python train.py --arch="unet" --model="image super-resolution model" --dataset="photos with spoken descriptions (Open Images, Localized Narratives)" --train_examples=101725 --image_size=40 --crop_scale_min=1 --horizontal_flip=true --translate=0.06 --color_jitter=0.2 --task="super_resolution" --loss="charbonnier" --scale=2 --norm="batchnorm" --hidden_act="silu" --widths=[96, 192, 288] --blocks_per_level=2 --block="bottleneck" --attention=false --upsampling="pixel_shuffle" --init="torch_default" --residual_init="none" --optimizer="adamw" --learning_rate=0.002 --beta1=0.9 --beta2=0.999 --eps=1e-08 --max_grad_norm=1.0 --max_steps=9100 --batch_size=128 --epochs=11.5 --lr_schedule="linear" --final_lr_fraction=0.05 --warmup_steps=1820 --weight_decay=0.3
Rows from block 4, named by matrix and row number. Each number is 500 + 40 x the weight over the matrix's rms, rounded and kept within 0 to 999. All counts start at 0. Numbers have three digits each.
# convs0: reduce pointwise conv (model.mid.0.convs.0.weight, 144x288x1x1), inputs 192-287
convs0.9:543531547530523468495432462479520511491441479478478474478469574579493479451561487490491468435534415573577502439465435536533524489427554526493592436487524469536546497562446503551528473471482572456479409422500456564504424439515515471493580515504489521534531499540533482459571490428527499539
convs0.10:476451527512548500528513520493482497510500482485441498477485546519507527488476503460475535466490476567490445492499569513560539532508589494513485497507458526443481547499504467453510537501506558536500668509509432571532533479510546456546488485498471516608473525541497530520491533527453496491
convs0.11:523499537516539456530415457508524488518451468517577505485466551577475508495588510481510469464486457635499503417479422494482527495456490483535570449497444520520509516499471495536504493548485512449505461446556470485485462413516483513488557485437506519500491463515481511459570523449478484486
convs0.12:470541522502424554486474492502517429521557477498474496519486468546496475507462445499519501569510534428472485459560549425488490520494482496509460489520503515516507453510517491500513511459483577464522471555451553453471502515469440473487538496553573467497497479497539512482532504470483483476
convs0.13:501554525467527487521491493507493514527497505514474525488541551514512508473549487544516501495464469533528541453494528492503514496502518485463484514470491526467519509530528521519486534491474626495503575518467451555499557484487562474541472512572465507581562491509478512477533474499479508445
convs0.14:493386439495453450511582519510499444498506521534506510464515428490477502518464575516460528469452479543455447490491513519509517519600513524540530432515520501460482423543433521484501571590465468545533521433545452458516486463501473501527527491570457471450441573523461623489523507587552512504
convs0.15:515461534545390512512457517510469470495483482483422512473495443466503499487459497537485439523474477511493480488476525546489455608626491524505469456469496524446483495519544479463490533497463496460543502493426531575494506501412502516665514530641575490446453581690495549580509478505481466530
convs0.16:477439519489509508575482532535469487525492523582450485438454506514552499450479518527484522486507499508475502471489509477587456515463569442484528526403492453459505578489490506481467550534448498471433497407455497627550438481557525546506499445473520500490490490491507571515533496480515488526
convs0.17:517470495451477595505465468487628496569600525502503497557486522539551459492529497525485479550442439515494500485609528502519547476492510514500466473602496480465460404523491493511584534501451521516532511605494461525507533560448486459478476534470440485529488482475591525464535490481458504424
convs0.18:517553508482578484542496483494472488541501509458465550497519524505488511469537475483506537472445469573506503466493575490542538513522564445463467487509465531402471531513496500482486537494497603525475606503476379558502563471498574484525481511491446523669571484523478507502534503506479507463
convs0.19:525548520481516474544500537490511444505456472426462498491507509544467469501472446461471562504487436481496459470490669428482554495574526474422455445514499497468487510586515455484509483481540690492512586467473398438503572478468433437544453482541448500611501506493524431506594532504465493460
convs0.20:549497513476531510494498483497508642547513507553523478491537589525517475454572496478506472481470412551629541443514493579492521503454500488471530556479460550526564472524504539592490430458462477497508472520496502508547485498553546507572489501529549535499493507601490476424521528456484478485
convs0.21:508486475459487530429449455469608480537548513477475506544475499542499477460483434485479463520444449515480479483563519465504525456500481468465464441551508495434477385490487490485533524491454536526519471546478431477511519521434467469451485516474474437527501459428584516466498458471431475454
convs0.22:445509520471499523485591507496492607539523501507583515489549533503532485468552566518448515530467473562567526462504514541492533489478484465496514551488485531488543483492492543552477562483518531494550515539517475461553487492571603472538485486554493509504479519561478494451523583513464475474
convs0.23:527489474451482548478448441474601473530570530478482494540474498552517470479491459495506470536448412524511501477569534470509533473497516474472455463570495483470454387526469498508568509514439553528529477564483411499501527530449460446463477523441427474544483482464587512467518463479471491437
convs0.24:494457513487564504433499472526527552495513546479466449517493515515516509493399491459469572504490458569458465546521555528557520502510519497504470498511498491491524401463518460462528446479480601496499704500525533513514527514520576444501520506443527523585351576527522489507461489502446467516
convs0.25:474475510472451525510518525503509457486471515460612510502448452505486489551550532521459433465561536574446497464452432472487474526534524458572529486494467508480491567468494471456490460497484447533505445486547447455499455484598511609480511546486458506441468420512494513519488522458568527509
convs0.26:538474503472440529492578499508525466543544483499461475516472457472484479502426419513489530560458476448462469514568574438485516473527508460487521402552515481516484431662472524477546540480457492539540493555464499483504528498445451496554464480630545518501477459485536504584547508474512468497
convs0.27:504531449506455529483443469543545460493541480512511534524534515489502623528492516562554484492481522522490564517507483532458516474453495522527483483509521503537453412466532453480548479508516436506509467539469484444448540504413454484370439496436375542422503477334516463500506426555502505450
convs0.28:522481475453490553487442450491589485543570526487470501551470511539514460477496464504498479527438416530499497479582527485536530475503498482473474477568511490467465387509483493507558520499433548519521492571496430522506531532451470475479484525469452492537494465470589532452540471483466484451
convs0.29:482526540490499529532506512539487568545510493530528496466537550500551510490554520565490546550489481527554560433497580503443507482502502493504518484480505491492592465524491510564488522420479557462534544538474494425524519504509493499575507466625503524503489521538475484444551564521457477458
convs0.30:506488462457489525465449442516572467515542517493480527536488525519503570496471466495522462504461453521488513505537520492490513454480526502496475467540509498511485437477484451485550477497489508541518472542486448441469543510435455466416444512440374488493498491395530489469500454536444482371
convs0.31:504503440472427559450428447492558450523579511493447513541453490540510472472471420499517483548465458494503482468580541455488526500516486467475429446558518465464465378504507509501534521507451563501514470578479465517472507543453450477488505520504505470519468482488560530472476455485466482454
convs0.32:477514487524541408502504449501486451500421463497474485369492585546488523485585500524491501399495486564575548413445517543490526452459556548483562428484500482495542476531430526546535504488463503512455481428477422476511458436483491475472478454488415519533473478450500516427576490458473573465
convs0.33:480513450464493553464507500497494492511537481488490484514492453493474446485455407478501546604455512491485459473564547467507492495507449443471470460520499494517534420497491528520498497447494599477501504542452557429488504488490506501490525501531652461517512452506505463468511508465453420502
convs0.34:523470435508475540496515473499493532582495530536509584464520500446547526579431473497460523518440565471520517409460482570447516492634490430483488479509470521385532497513387447511444438463435356514501441510507424436546475491514466516612475504504504506407500529581455476501486499555522486486
convs0.35:509459491537436456554502499537555490499473495539530503458503526566544489588494540519447514409536508451479471500459416499491509503495530571543499444454525505536481502495496488451550497566491368534459440416594486530523380474519462473485494463442480510385450532499526562484496512526582555502
convs0.36:456518467487458512426479498508490458489523523499440490522484471505475543508475424482471473475546495473452466524502563439494478487500431490487452552508536484476515461415542457463446503515515523437512463519457504478476523503483472476413498510418418439511499454457494492507445493512429514486
convs0.37:507524511498574479526490503491498487520502499446451527479512526501506506512487463480487546461480456556494480490496581486535524512558556471448449482521480516442482502514525468478501505478499596547488676500473412523499576482511522471544478503500459525625518515535483492495515491523476493460
convs0.38:538510516490523502552486514476502480519473498443490505492500509479510524508515459485477505475467476504479481496486521524520486480540474439384460394501517467473528459535506492478521505460501532578496629455404439499491643469517501512510536488452515525607532549500476489499460467519511504478
convs0.39:404442536422526510475561532479488595487505484473544448455464478510490449466451502435439549555488449485505450499500490518498514493411458438472504519478468510487524500411485540517504505480539535500531562483485503462566490489555622497450507508439580422527399542521502467483418601496436429520
convs0.40:515435512514439457488453460505568497472458436528491517439475547583532533569588474500462423442468473575544529453443387495464509550474519509512500462450488521541490497464489501530525501524478400461456448417559455527505443455520445488545494510465475510404460470583527495516476472454539501493
convs0.41:510496456456504513452432464477571475499541538482465508525467490531486532489447432448513457507442426526454475513549524464492519447500520453468444469540513480471489431487465489463543487512484541529529485525450413452473531512451453444400487505422406453541508485419554511482484455544436468456
convs0.42:489514592523473485537484506503498445494492482436432544501496445530517504450514519471517475495468502582484466509486510519544511639552520487517488511491494519397451542552548511431484603532498523502512521510482427612484462472476555482581525526586499523550528538590524590602527501472478487515
convs0.43:472497529498517462545505486494470485501444511515464475443501553541516514469505508498442506441525471521536537446474513489493490493437560496499567500455478503471480591503458459506522490518492515464477484385511438536509475446518501487467502437486431497525472486470521507480586464450479547485
convs0.44:537472486496518531484521517490494505505503534505549505513482503430465473500518551485503469532470466448472475513525500502550502514483453462507482468500472474455502488429496516496477521572496434567518576509443482492514544479517549498434549497361577481506440570497469504467376523516484485565
convs0.45:514479483441489553480460446481606489548559533478492497545483513540511456457498453499489479532446422517504484491579539482520538474509492478466471458578498482451466376505488498506555515497444547521531480565488425503513525539445468460458488541475432455542483479462585516465522471464457481437
convs0.46:466538563505477440518501471494518556474452471543502461455576569535562495556551556598477492427518529513575592499473407472510498499447497568504519570469492505601500450481512513549559559455458382450442407401491538525545383462515480464483458478554455548405463457484494499471490508498552563452
convs0.47:520459488494480535488467473490577463531546486471493466527439503542534494489480501490480493517434491580456463447565534546533522488503571482522584369537479482479509383564439471469546496467451502526522488539499365532530474509460496477512478505513428491510474461457560557489580505480463465450
convs0.48:508484480474480537457456443489633471531560527499494499542476509526512489482499479500511448519436439517498500490557523495503527451471507500510486452562500487486458387500469472489568498504454527535522481550508430471492537525437461475440478515427413495511493485424573507448515457479462490421
convs0.49:457558521449473515500559541496459497453455456447514425462492462485449420453464457460525560643469475445505469535507626443524520483463490473487488501472495489513510518528504539517488487486549648460552512466428598437489487473489476497515559462574606467557447522518507410516561552453449419557
convs0.50:483455461487478515453473475474559460499535530454504485515456445523466481481451480462473463512492494517450421482525500464497504496487506444537504430524473502420485488469484458447508499519482504514496464530500427498499483505495475540395492513453449452473488445434574551502483490480473508499
convs0.51:496519591494511502507528512496544600575527526504534525525565584507619476519571525512477455500480440526598584478499499578496514506497472482450524597487474535513575465550595527485483437464458436497528478532504504500551498493549592497558508505564519548503470512560482459477523517453538489490
convs0.52:479446509471477512545490524548515491545517494604472483441483511511570520513480520540485499456539490505471508473509401474527471502504519529513524547453489494536453576483455470489504521473458360477431431489553501627526425531553446543490500482470440504430455454459485547514523491492505542440
convs0.53:554436632485488430545477567571514585513495521519492453439488546514573455440464538463514472467503443431487520479448495505467516486424515537436539526463503517488538572608504469468518473552504479549505459414552454572541482462562468438430503495496410521493494572407549587482539522498505495488
convs0.54:488516564484479496497478508523529515589533499520462581539571557540646503504537534511501496525422481583556503487492411571519537597479536480482507533471485533523481498578564559462467561468437398463494455534573441631539441493506599453564497539556448537477481487531513559579529490501475467480
convs0.55:524531517540435532572512517484538450490493502456462520503513506518517500548557482519520493484494511475511533497487480532507490490499490486470474416507581502510485509485516523507566503498504401567498520494434439577496578463502453511541526506460544535485610526515532500522453475515525546537
convs0.56:511469590491485488485588549499485560578493480512519447478518546438544468411466490440522437584441476388528482509502565483459548517491474494471536543504472500512546540718495529496475542513493458522567497499504510474539498496535478498531496478596503514514442530506477490548526565512463462498
convs0.57:477459488484501538494552545458438489480488503476508519486405435407458433457419506477487521581472493501479402497522486484573487524487480414486511459488466462446535538478484521486466550518509510517523527461424536498523485483529563569453541513444616418469444520517472505537432591506474456568
convs0.58:453479476489468525443473477483520534467497490534473456525483464518445537529452483482439488480538495468436460520482509458502495475450365498505474574468501501501494446395547450432444485482504480404529501513500589493465487511519527472427493511427430435446476423422488458483447491505421491481
convs0.59:427571544456483524485520527462431487480501418540485468556538460553433474512500510473491483626515515464483528524492494396558508539371458506513470609441487484557484436445555549521466634432488508443540556506439673547420428514505536354444547497552573505501546439435477482466490520522435454501
convs0.60:499485563536469407488524484485558505465410514514493510448496548456573475490462555480540493463509523368492571546454516478482470513451441571417482621445486516480486496539587524425512518558462531512514500347519517520459466469510474486466556493575507511496437564492561574465475477517499538487
convs0.61:512497511428483492498605531496448468496461502474544457500530473456455455448448469501506544616442473407494474551536612445483524459517445469490515473530500470518501506635473523532484543532520558474552484473455541427514545484488462522525501457611557498513466489444454430559517522509485472535
convs0.62:510595554495387493534477510489446414480460478459425540527531445509474469456478462482534452540532491450515490479478542452511467536558475495504463484448551515464461534556555522484451529528477627430521424494449474580435480477454448469565506535626513475531598489539502552560522423468484491504
convs0.63:461579554508460514536516543517525493457479478435483472481471463535471437494506490454506555593487503487473503480487617441521492507480544485465473501474480547482524553501538498470486434515550607453529508467465512445466484491477459460484511490518537470552507484499567471512567536443466476497
convs0.64:487499475468482515442479479502525466501531513481456497520471495549469517476459386477458476498506453508461464507525529460486504480480472472455445478516516501459510455472523463481466500506509564469515457520461469455485523512464454454440479508460428393517500460417517492479477463514411488474
convs0.65:497437495538477464532469513492530479476451513515489558419448462490508530575451539495461515403438569497436477483467499509505472520574494461497501458482486527403492502494489478434489519521454404553484500403494419459537427471493508564530486474465510470412480530540522526522445536541544508519
convs0.66:512583554486382474568470522489486414507454498446434546512529465506483486498512441509522468523522466429513509496474534437469495501549496457474468459463543499462452509562555506494476519504495641439506428498400433568477538468476507484577500542601499496566616497523498497543529422473512505500
convs0.67:512460484474471578489449465479628494571586515520497488553479509543541463483514492521480459528460460516499514482584522493513527451490495493495480474569496489459465390505494487509568535488437497505528482584500477524503530555435477466470479520468466477521486466458581518456524469484448509436
convs0.68:436468489534502476551514477471492450478495456501524518475396461540486484496534538483460497478508505655480479481495430478541505517461545431526537485495446509476476541436507531492504558528495505479470459485513445541477433442534560560482563488473485483458482426535501535528527555476520479542
convs0.69:503577497460561482514498477499451528537503499511469541490552547474491510451531463525493522485449437553544531459482521490534526505524536462468483504473473526449504508542514530522468566489461611496476576514479439562505527477494585480550440536538450510686542487528474511485530481505458495457
convs0.70:514447464462473556429433464469601486553557483495460496535449484561527465480456452471465472534441469526466471463579509459506517471508470469480489453555494509473485352498469471504536530458423490506510481559516459490506508527447463464460472516476511442490508434440589523467527458478434472425
convs0.71:503479456407477516449454437500602481496541524485503508519473497544516536495470480466513460504412465524477479498531516502493516457463510492509485442530488498495482425495482488459555470501477511541529464537478434452477517500453440475419468504417364489488499494392546512484499445530438461418
convs0.72:501562547488515492541509508506512502510511502474492535495521512533504484488549491519492550525470510523513521473491632454437509483507505484430486518490490533455498548531529490501501506487512668508506583515479409497488573483490494476517478504543422507577582484497513492486568540492480499449
convs0.73:557583468487473524479499477476464480491491511452499532531545477485467474474551470497536425530508466457555499522506433497543520504456442471493484450465538465496479465444518584539466534543479451498484441500479464586458503479523547469494555532387596520504553511516466482468397421490501450560
convs0.74:499518529497538500522520521510523542543529546452498548499531520537545495486508530490485575492416482577500515496505594520491507495522551458459473501524468543420501522519551479464488492486523573529524647531487397492529535491513559468536476525516407524582520528535499500515542566520479484481
convs0.75:507518548475554508524515528503499524536524516483513510512511524506514493471535538503513552509430481527507527479500602498509506490474518455454490534496482521433505551513525497490485517488510591526513598533470399539515573493515558471489491518496389508592556506483498528485531571518470474461
convs0.76:408522522451500504504604480461440469523479445452507483472508506492495467474465482436427595551492481518539459492501594473526551460490553483486524499482503493475493561490458552500520573476554556514496566500469483503552499478542520478507500472610504436587439471482510471541510595483405505487
convs0.77:544533499486461527505496508480474463522495532457514522556530524495511475474567516518528459533491483452507528523504453493549514497442472466487477447473514449481487505478532548503503533526478438519500517520457435596491559478528539486455543522411521526522568518461463526476430440517510483526
convs0.78:469557543459530490534535518506489514516519494514486533492547513528519504468532515514506570499463500584522528465492609450501496509518542483490495544486490546449508530527523520503476547480494653518507605518475459533512536490498535465552469518616426498611534488516500529502562561529444492443
convs0.79:530506538472558494492479513493503553533495553463488483526485570506521486467492500464479571481456434492479482521491593503520540449453494449411489461519495475433564507512515510467514466481517562544536617496469398505538565483502550469459494527428421524649471529464483464482498539523452477477
convs0.80:507457459460479531445471455480575474528547504459493483528430472540505473473460488488466474521476471555458445471563508493523518468485499469511534426543497486460472378492463491488544523467440531515522473538507423513514490518445471514468477525468475443495484444463585543475543487453475477462
convs0.81:487519560471516516547525535495490477519507515476530507523482506527537479461524534520506526544464510481498541479488544455490461482422508462420498540466483472424502574474485519484499530497527588521536521504451401545505543491538493494415510514470365481554541512419507551488536551501472479464
convs0.82:518487489434480557485460453485611470562582534494491495551482510537527469480509470499497473538436419512502503490587533493513532467503511500469457450587510490473464409524476501495576520511447535535531496579481449501512538542439465449452470533445422476530489485461584504470520480489453495408
convs0.83:444438477525453511458499470496583509500505533462507468505480458525540469540438513491470502481503505486450429490498481484496509495485556466549548475495453498502484506563478466421510459505470432500451464506598443574548458497554493557457480507466456490417452433458577552522532473432533540530
convs0.84:531572570515497517519471529511560507532524529436458584530506515534540496504537501475553526495451477515503515518497518528524503531505506467435455457515520540413476526523601505458494500524504545535537555527474343574509524453460517491540502561513470556535586554563527501547492513510501485506
convs0.85:471499588509442539535555514477483457511467472444456488525450444451532468463490515502473474557520530520477501536493520457545503576545493464488520565482471477448477653564527537438463575547524479461501472499461515608459483499581489572557532533563519479471471513567519604613557508432504468592
convs0.86:459501484467524497491472483504498576553536488565458530517559563539545480485556531536494485510436464623596512457502412552524544535449535500494505562475478527559502505472519570575477602469456443442468446531520474588524436499503609462530465488540473501491492433534475565492534522498449475445
convs0.87:554567533529471513524478494486512442502508503412439594509506489512504513527550466480522443470494457526523495490502454543515505549530477492477436431504534522453447484491553534486506532533473480517498500511468380625483511461460516483584525579514535538537571570591526517537415466494499507530
convs0.88:558494516480546513502444488498521571538477542489462537520549540517527510497465468461508561483477473544502479546483512553534533499485500467477473465467492489463540419517530512481494483452467502512486616489479469597548517485508573474560487521433536538516448556532483470505425475505431507505
convs0.89:544489555534524533544458506495564549521507532472457536497527521518540521544510502501521481470453464551491505542491442565551501515506495462479455442504521511466504457472574500462516486503485454532493620512471458614530523483491548500588523537468583549518488574578517490530411438484502510530
convs0.90:539515503508487399498469443489459473440402455525485548400498544560421505430550408504537450423527413530615551472412522448499510484456522548491484491435479526470464469464501490628513539466457613479474475410473482482492514383437476416517517497526483489505482479531525421437489504409410531463
convs0.91:453505519492532507536534512510500529508512499472508501465529518534517494502518526515455574497477495575515505481496642496492503506527547505501483484497491507481527490504518490506508516449506602517509661520485463462513555474505512494556491490589486511570467515531489512484567579518471487481
convs0.92:445469566511544521499504519510511564509518520445497467486466528512517480499462519474448591495460498526465472520504630516521508493484533476482482484509481519460545538453538469468501472473520529530531672507491458471533510488504564469515504506497502495574352531535511469515469613497458469516
convs0.93:560480533491507521476533527490500540500508556486589446532479518453475459445553527532535445574477440420498523493521489481481491515397454459451530494491495404453514498489506545485477493568512501508544497499439430465507530460545510499394547519398479485497508549438445496439458504492530450550
convs0.94:487466541562476461557487473472555454469479481516461547462478497542557500581534540518414528451477581585452498473496441527508502520533502470500560480541493479475537481491456539425509524493460373491460412459532447449537416476522527575497528505504479511403487416514519544536554520484560506495
convs0.95:507503463450498520446443463493585467509543525474477513526474500540491539497458433462490448509442438519480492503529521474494512456497516475475451440530509495471487424495489479481522485509489522525523478524467429447478536506447439444415450513413385443515502469404554496480481442537423471440
convs0.96:457485533458502507471497519520529588443498501483451433485489467531470509530461478443436545507484484503440485482488544474467487484397484476419460553484485565491487488450560468463473442479542537470535548485481542397495499485499551448416498528427481454540483485458537448512493536465498452495
convs0.97:512534436445440534440496488480467409510530476499456512555510447530472463477461398480548486597491530436510451435564515412517507537490464453522447487495497472508471445497498508520476535480466576476510445547465533534461496494476475476481530489527567464516570444471496539458500449487453477472
convs0.98:516477495537413551522452485498596500562540488527433488515439483552559444570437461489483549548409523457417428457569503494549529473508496470498519382526490477513561388607471524457514446493398430519447486538533477533522462498479484498520479485508589516456490409482558499484594435468492507494
convs0.99:492532559501486489548494523502536491493499488429487508481492497580500466510499488482482550532483514520487508482485618444442513504511517501418464475492480545470508538499546467482500471481532677489524579480484433428496525473488445463518500523529467493557474512507540460490590540482480491476
convs0.100:498495542490443543483468452504541512466477437549501498543492511556509510569481508495437486464573510467466495498418443478421499549454415509520507543409512557571483450382582396425465393450485413442546472493558618507465470508461492470485470520484421505364458387458489441518494503442507492470
convs0.101:490556540469542500560494501485472468511479496463468523476501528521470475478527454518484528498497467511511514453485623447482536481522525478403480510487491520450485565514495488503498523495518668497494570484478415514476591490488492476499474485518419501597590462495494496473553516474463517453
convs0.102:464451460486446533412455468473587497523540500511488460533453486531482483484461478492459458508514490488462449481543497447500503438472444473553503481523509489494486415434504473464506500473470489463498451533501510506519502514471490507435479499445472439462479438436554498467476498465454511453
convs0.103:526507497490590479505479497485496540528513541460468536497543518477523528502480484482500556463454459546505488525503516538573515496524518458460455490524483497438496476503533485467494499477479571554490664516471429575515572470515589486525497537469506531652503548527475495503450470523476493480
convs0.104:515536548487551507545504537498491495539528511455491530500514526513511498477535514487500557488442479551496516492504584488522512492511530456447480516519474544422488539523551499479489522508518603550522639525473398520504565476505552481518476526516405520621559503507485506505542555525471478462
convs0.105:544507509441499507508443456500555451492526531420528491522464475552486516474473437439483481514453461539434455465541498467478507499527572436449474367526451497400473470566446491461541445510516522525508491519478394421481480501485436475443496503466416478551465497409593517514540482504476491464
convs0.106:520508572545487477542417548524580537522504536496520533441498531482651503571468538517536494458463507459456574456479459549481484478479455479453533479515525472440583480533507476434495405501462416539515433398446447423501483444480445541494494524490491524436523553499503473434532515525553493491
convs0.107:512500519528471535537504504491535482500495509487468520502519520508526510535546507521488460481485490506502516525498440532557484494489494492516480424502542497505493490474526530511544506525495342569485556509473463597503553482509513493523521501453574539483526525515513495510388453504516527529
convs0.108:444464528494499503482506527462490483446482495451515480477375423493469478482462525478487499517518542559446484502482473453550460544512492434507519549488453503438515546410533477473500536504515540483493510470456484533492449486525575632458566518422531453461421469539527526522462580458498478583
convs0.109:459475487462517539473583522502497595534525515509583465525498494501472473489549565503458501536439475507498494480504444533556496497411502435492526501485477490470539476442480559510497514504529455516514538519474428497552486486595670477468500520419530502487484548531474476457424598498486480513
convs0.110:497464536516514552547428512537479498519503519528434503516421481488584420463459479528514524573523523526457508467508482491581490532466535439502531516465453453467530583498502487480431438511424479478476496478478506606515452502545482584494509527441564468450503425486499535527533492459531484559
convs0.111:513457515518434548495461493495578493560556491509468502516440497551582473557430481526408551508485482484422468463561513472469517441507551488513506373533487483515522385588467486471532522499432417512482436554529439535531490517453451486492439509509500467453451435449541538498552477483514524443
convs0.112:468466579523443469491581508487498448506477498426501461513470474467504481486493541494468478471504501534482491526493533448524504528544518474501523522506485454459477603621510520451501571566533487502511480477482484553490503471557486571499540531544436489502469484535521584591520525480547494587
convs0.113:491504542485511502537512533489482482526499516495486491526479518524514478455526527493501525501481505503503514486495585484542488507457526462462506515481487489437510567485497513491493531518521589517512568502467388590520572499529532486465497500460422497571537490450508550504548524508471502475
convs0.114:477466431519509492472479491473523460541458532456488497533526494476524591584434478475447531447498566519457496482442498510498487422529563470538484416496506442427565497534403462479517438492494444538479590483501448456507514500520468478449474430458465514542517531415527512465477485581487560440
convs0.115:521455473541499484442472491510546498483516504469417488476486506539495524503427470448505500477492467593483448481495508525521499534545539510564447465514463540481492406473497466460518446473494583519498632482517457503518452483493531440564528516509532505563386585575541514512448498512450475495
convs0.116:501461528475466533491454448511614544496542491480508490521464523572522490516515499493458470511486479512480501492539473488470482489478454498504523462521519536521503442499557457433565456470484473500512482530513488462529506501475486485448483527473415483442485481448536521489484509452538513428
convs0.117:522539527542437531548512529525483440512507498469514537509489471460540479512485525554521496589468516482466529491490505479481495537525495486491510407499525524457448555519515519465488503564478454505524486511429484488476509462488413521519504519527530507451545518505475516552511475530546494529
convs0.118:457567568508478511555515530515526489482492472433512507464484469548500452487508496466476556569489531515480506489487620430455504502525532494452474501477496540462518554502538469479486460491558625481527535493490464435489486482493443478513522505541509474551493486514553471508560588456458481488
convs0.119:576491621491520517525459549514552572538535524541511501519511582529544467475569535484577449508476448481525536472518478562525528528421509499443505533465488511491554515573571506472478456502456436532512476522497451579536498500506554477515527524481471534488503543501488566435502560464489462500
convs0.120:515516450477431562455437464485548447542570512477440512549480479528494445462466398494509488544460466481500464478574529437516527507528482471465432463545508488461471404499516504507506536501437570504509448563475461498476536524449461441483512516512525436551489472486541534449506464475447479462
convs0.121:580485545509511511470516534517515560516516535514572455533481513455479463430562514500543429576447438409512554477516476503491493549385498476463535532480489461474519509537530538489466451565484479522530480512483471460486485468567532482440532516459516515498515552457441511434483523469526449542
convs0.122:566490481529452533465540484486495508481504514486482459514434491478473484471542504465484438513500394547534461474519499548530514544530496528510526454508509516493471473530470567489512454570460489514519421492509496601466486495524472479572535558518550501492510583622502566502482450450571452578
convs0.123:511475491452476571492464458489638489565589531508494495549488517535543469477528493524489461541430438512496518483576541499509524462489503509487469467593502488465468403517479490508588526499459514527528493590497458493502548549433478448454471528464419492527490477452596509466519475489442508400
convs0.124:498603496493456475536510481528502442509499494410473561513513458551494530522556469462504532495426529539483530533475516486496507520532556440452467442503494523422426544515530536479509558501539517516488510499475275533461487457505502501524509538504454539525581501508527509566501501523526508497
convs0.125:532572589513440463493417505529522496505501487484421622503491549523556481492484481494572466504505480536542520485481449541471529557504463535468469483453537542516505441514610554489459513488448549463538475494505517581496462461442498486575514581584538494467480528559527510569473471469463473497
convs0.126:506545517506473496611519522509490448496484486452483522459510490539502502512545486533503516499481512510495525475482583488461496507551529497456483435488506501469490509531529496486513520473504579517494570492406435471480602464477470511531515501575505511513578515521481518497553502509527511471
convs0.127:497566469495426507543527479481472452506484494443510526510535488473480502525547477510499491524475530442530532528492434497497486450493443483470490412510555479519471520438497558529541508484491430552499463490400415504464567480519471514462532514440536510486593525453475487500401472529551511528
convs0.128:460473454482499381504622473457441464452429454524503500397534507515482500432513536468505545435469489603536490476434474498546518498502583497530540494441492466493454489488472588476505647471491570514499477403463495591509435414524554497535534491625462498529468548537485598539519546535430466499
convs0.129:481563492451446508490512495454446428488473474516426528594518444525497486458525470490539486586553547485533544476501464425547486520463454472498440547415504454483462520463500569508443592487469546466499477501476512637415456523541525507487588518503512481551575468479496557460515463473461507508
convs0.130:519533579481475511550530560500488433549463516433506493491488505471539484476465478516500528561487484423483502477477639438463494480539490476485504430490513472460487555658489469471512508546523570495528548497456452453543590464460403494508458473544451521536514490436517465524546519500511507501
convs0.131:412404577471478538551517514509495570519491434478478480475489505532562509534495534446435507580518491473500409490477363536399524533418514477506546482465434578530489603480485507498498515465572396463468454482550450465577428520556573484458481485512545434453471430492493474577533547474531472460
convs0.132:508462451463480563457455473494602500565562509509464495550467472550527444470484444494477464540448460529484488480583508480546519470512486461500483481550501492486497372475501506502522527485436504508512504563467484538515509534473499483466459523465532446519498431474561512453525485484446471436
convs0.133:611515536537513529510417488474496558491493538494497489509430516515462490460556491431537437507522370510552465460524479533512515533473464509503522478485480489495502425498468520507490422536473467501514439485505472576485467489516507454557583528441582530499527624616511518427492456434532443554
convs0.134:481509475516445516481541478528464500515500516533520504491528483466525506516473579543472557579451557486491515467506519529468482519522492530529481489498479477492523412505462545495479527533486488486516470511455533396489470501514481502523539497614607483449444550525453554482521504564518510516
convs0.135:483600522466328506492501469456429409505461460392468565570532437493478497480545430466506430533561500452550509523480437476493505495501447470491420463426524490459432521454538541515470534504502570397508359514456430604438497511514519488528529541508494475490630462505484506510454424487485518501
convs0.136:437564446489480399472481464457446472490424497519497560507531468511496531509456476502501551489534604500496457552442547483583478496521465524603471505431492422472465449479516542478469578483499526445480507405460520563504455447498586484460551482513511457501561509464503535461416495592452522446
convs0.137:512481489450480553471456446484622476546561514503485509550480510536521479472510470503486462524440437510506504485567528489505527453491479499479469464561500491463470391493480478510562516493451507508530471571483448493501535539448469462439473525466447465520485474442583505459514466476424500409
convs0.138:475470498483500499449523487493529512486524523414488471514473460539445451463428466459499509510540479538474428473521500459499515529451492456471509503512492534481478556458500484485534505506541566467500455508514440499515472498512487543416505503475444430504486439463577555551508531420485503549
convs0.139:494428478425477508459447450502580459491538501479529493506461481540512497503503500471503464506473484575482467480520470511491512503455557501553518416521478526514468468509452490483559487501481488559498456513522440510499481492460453513461445497420421511458487476397549552508509466508494497431
convs0.140:496506449487483516432436455520569478499528529493459530526491501522481583521470443494513494487474485512459522520520532488482487465495479486490432476532522519479475428441522449458518486520527475523514480529476445429458526509416458471368464520438389462493497470344539468506481444544470512424
convs0.141:491455437539462402516471457501530495452418445528504593412536503568540582580498507495473508425390599545482510480410473538442522541536516452481490475440435526414480495499508466487470518453493429486434479358497373442506404439528519514557506475516488516416500510541497515526481491542551503480
convs0.142:508560466484472512516520501474464458519489522430547517530467485474469493478523505512469519551477502458475515494500508451508476433478465452445514405522511446417488519469473534457510517510503517524532512501387359469487544464533465552417517510409442486514544514407487482482467523523536487511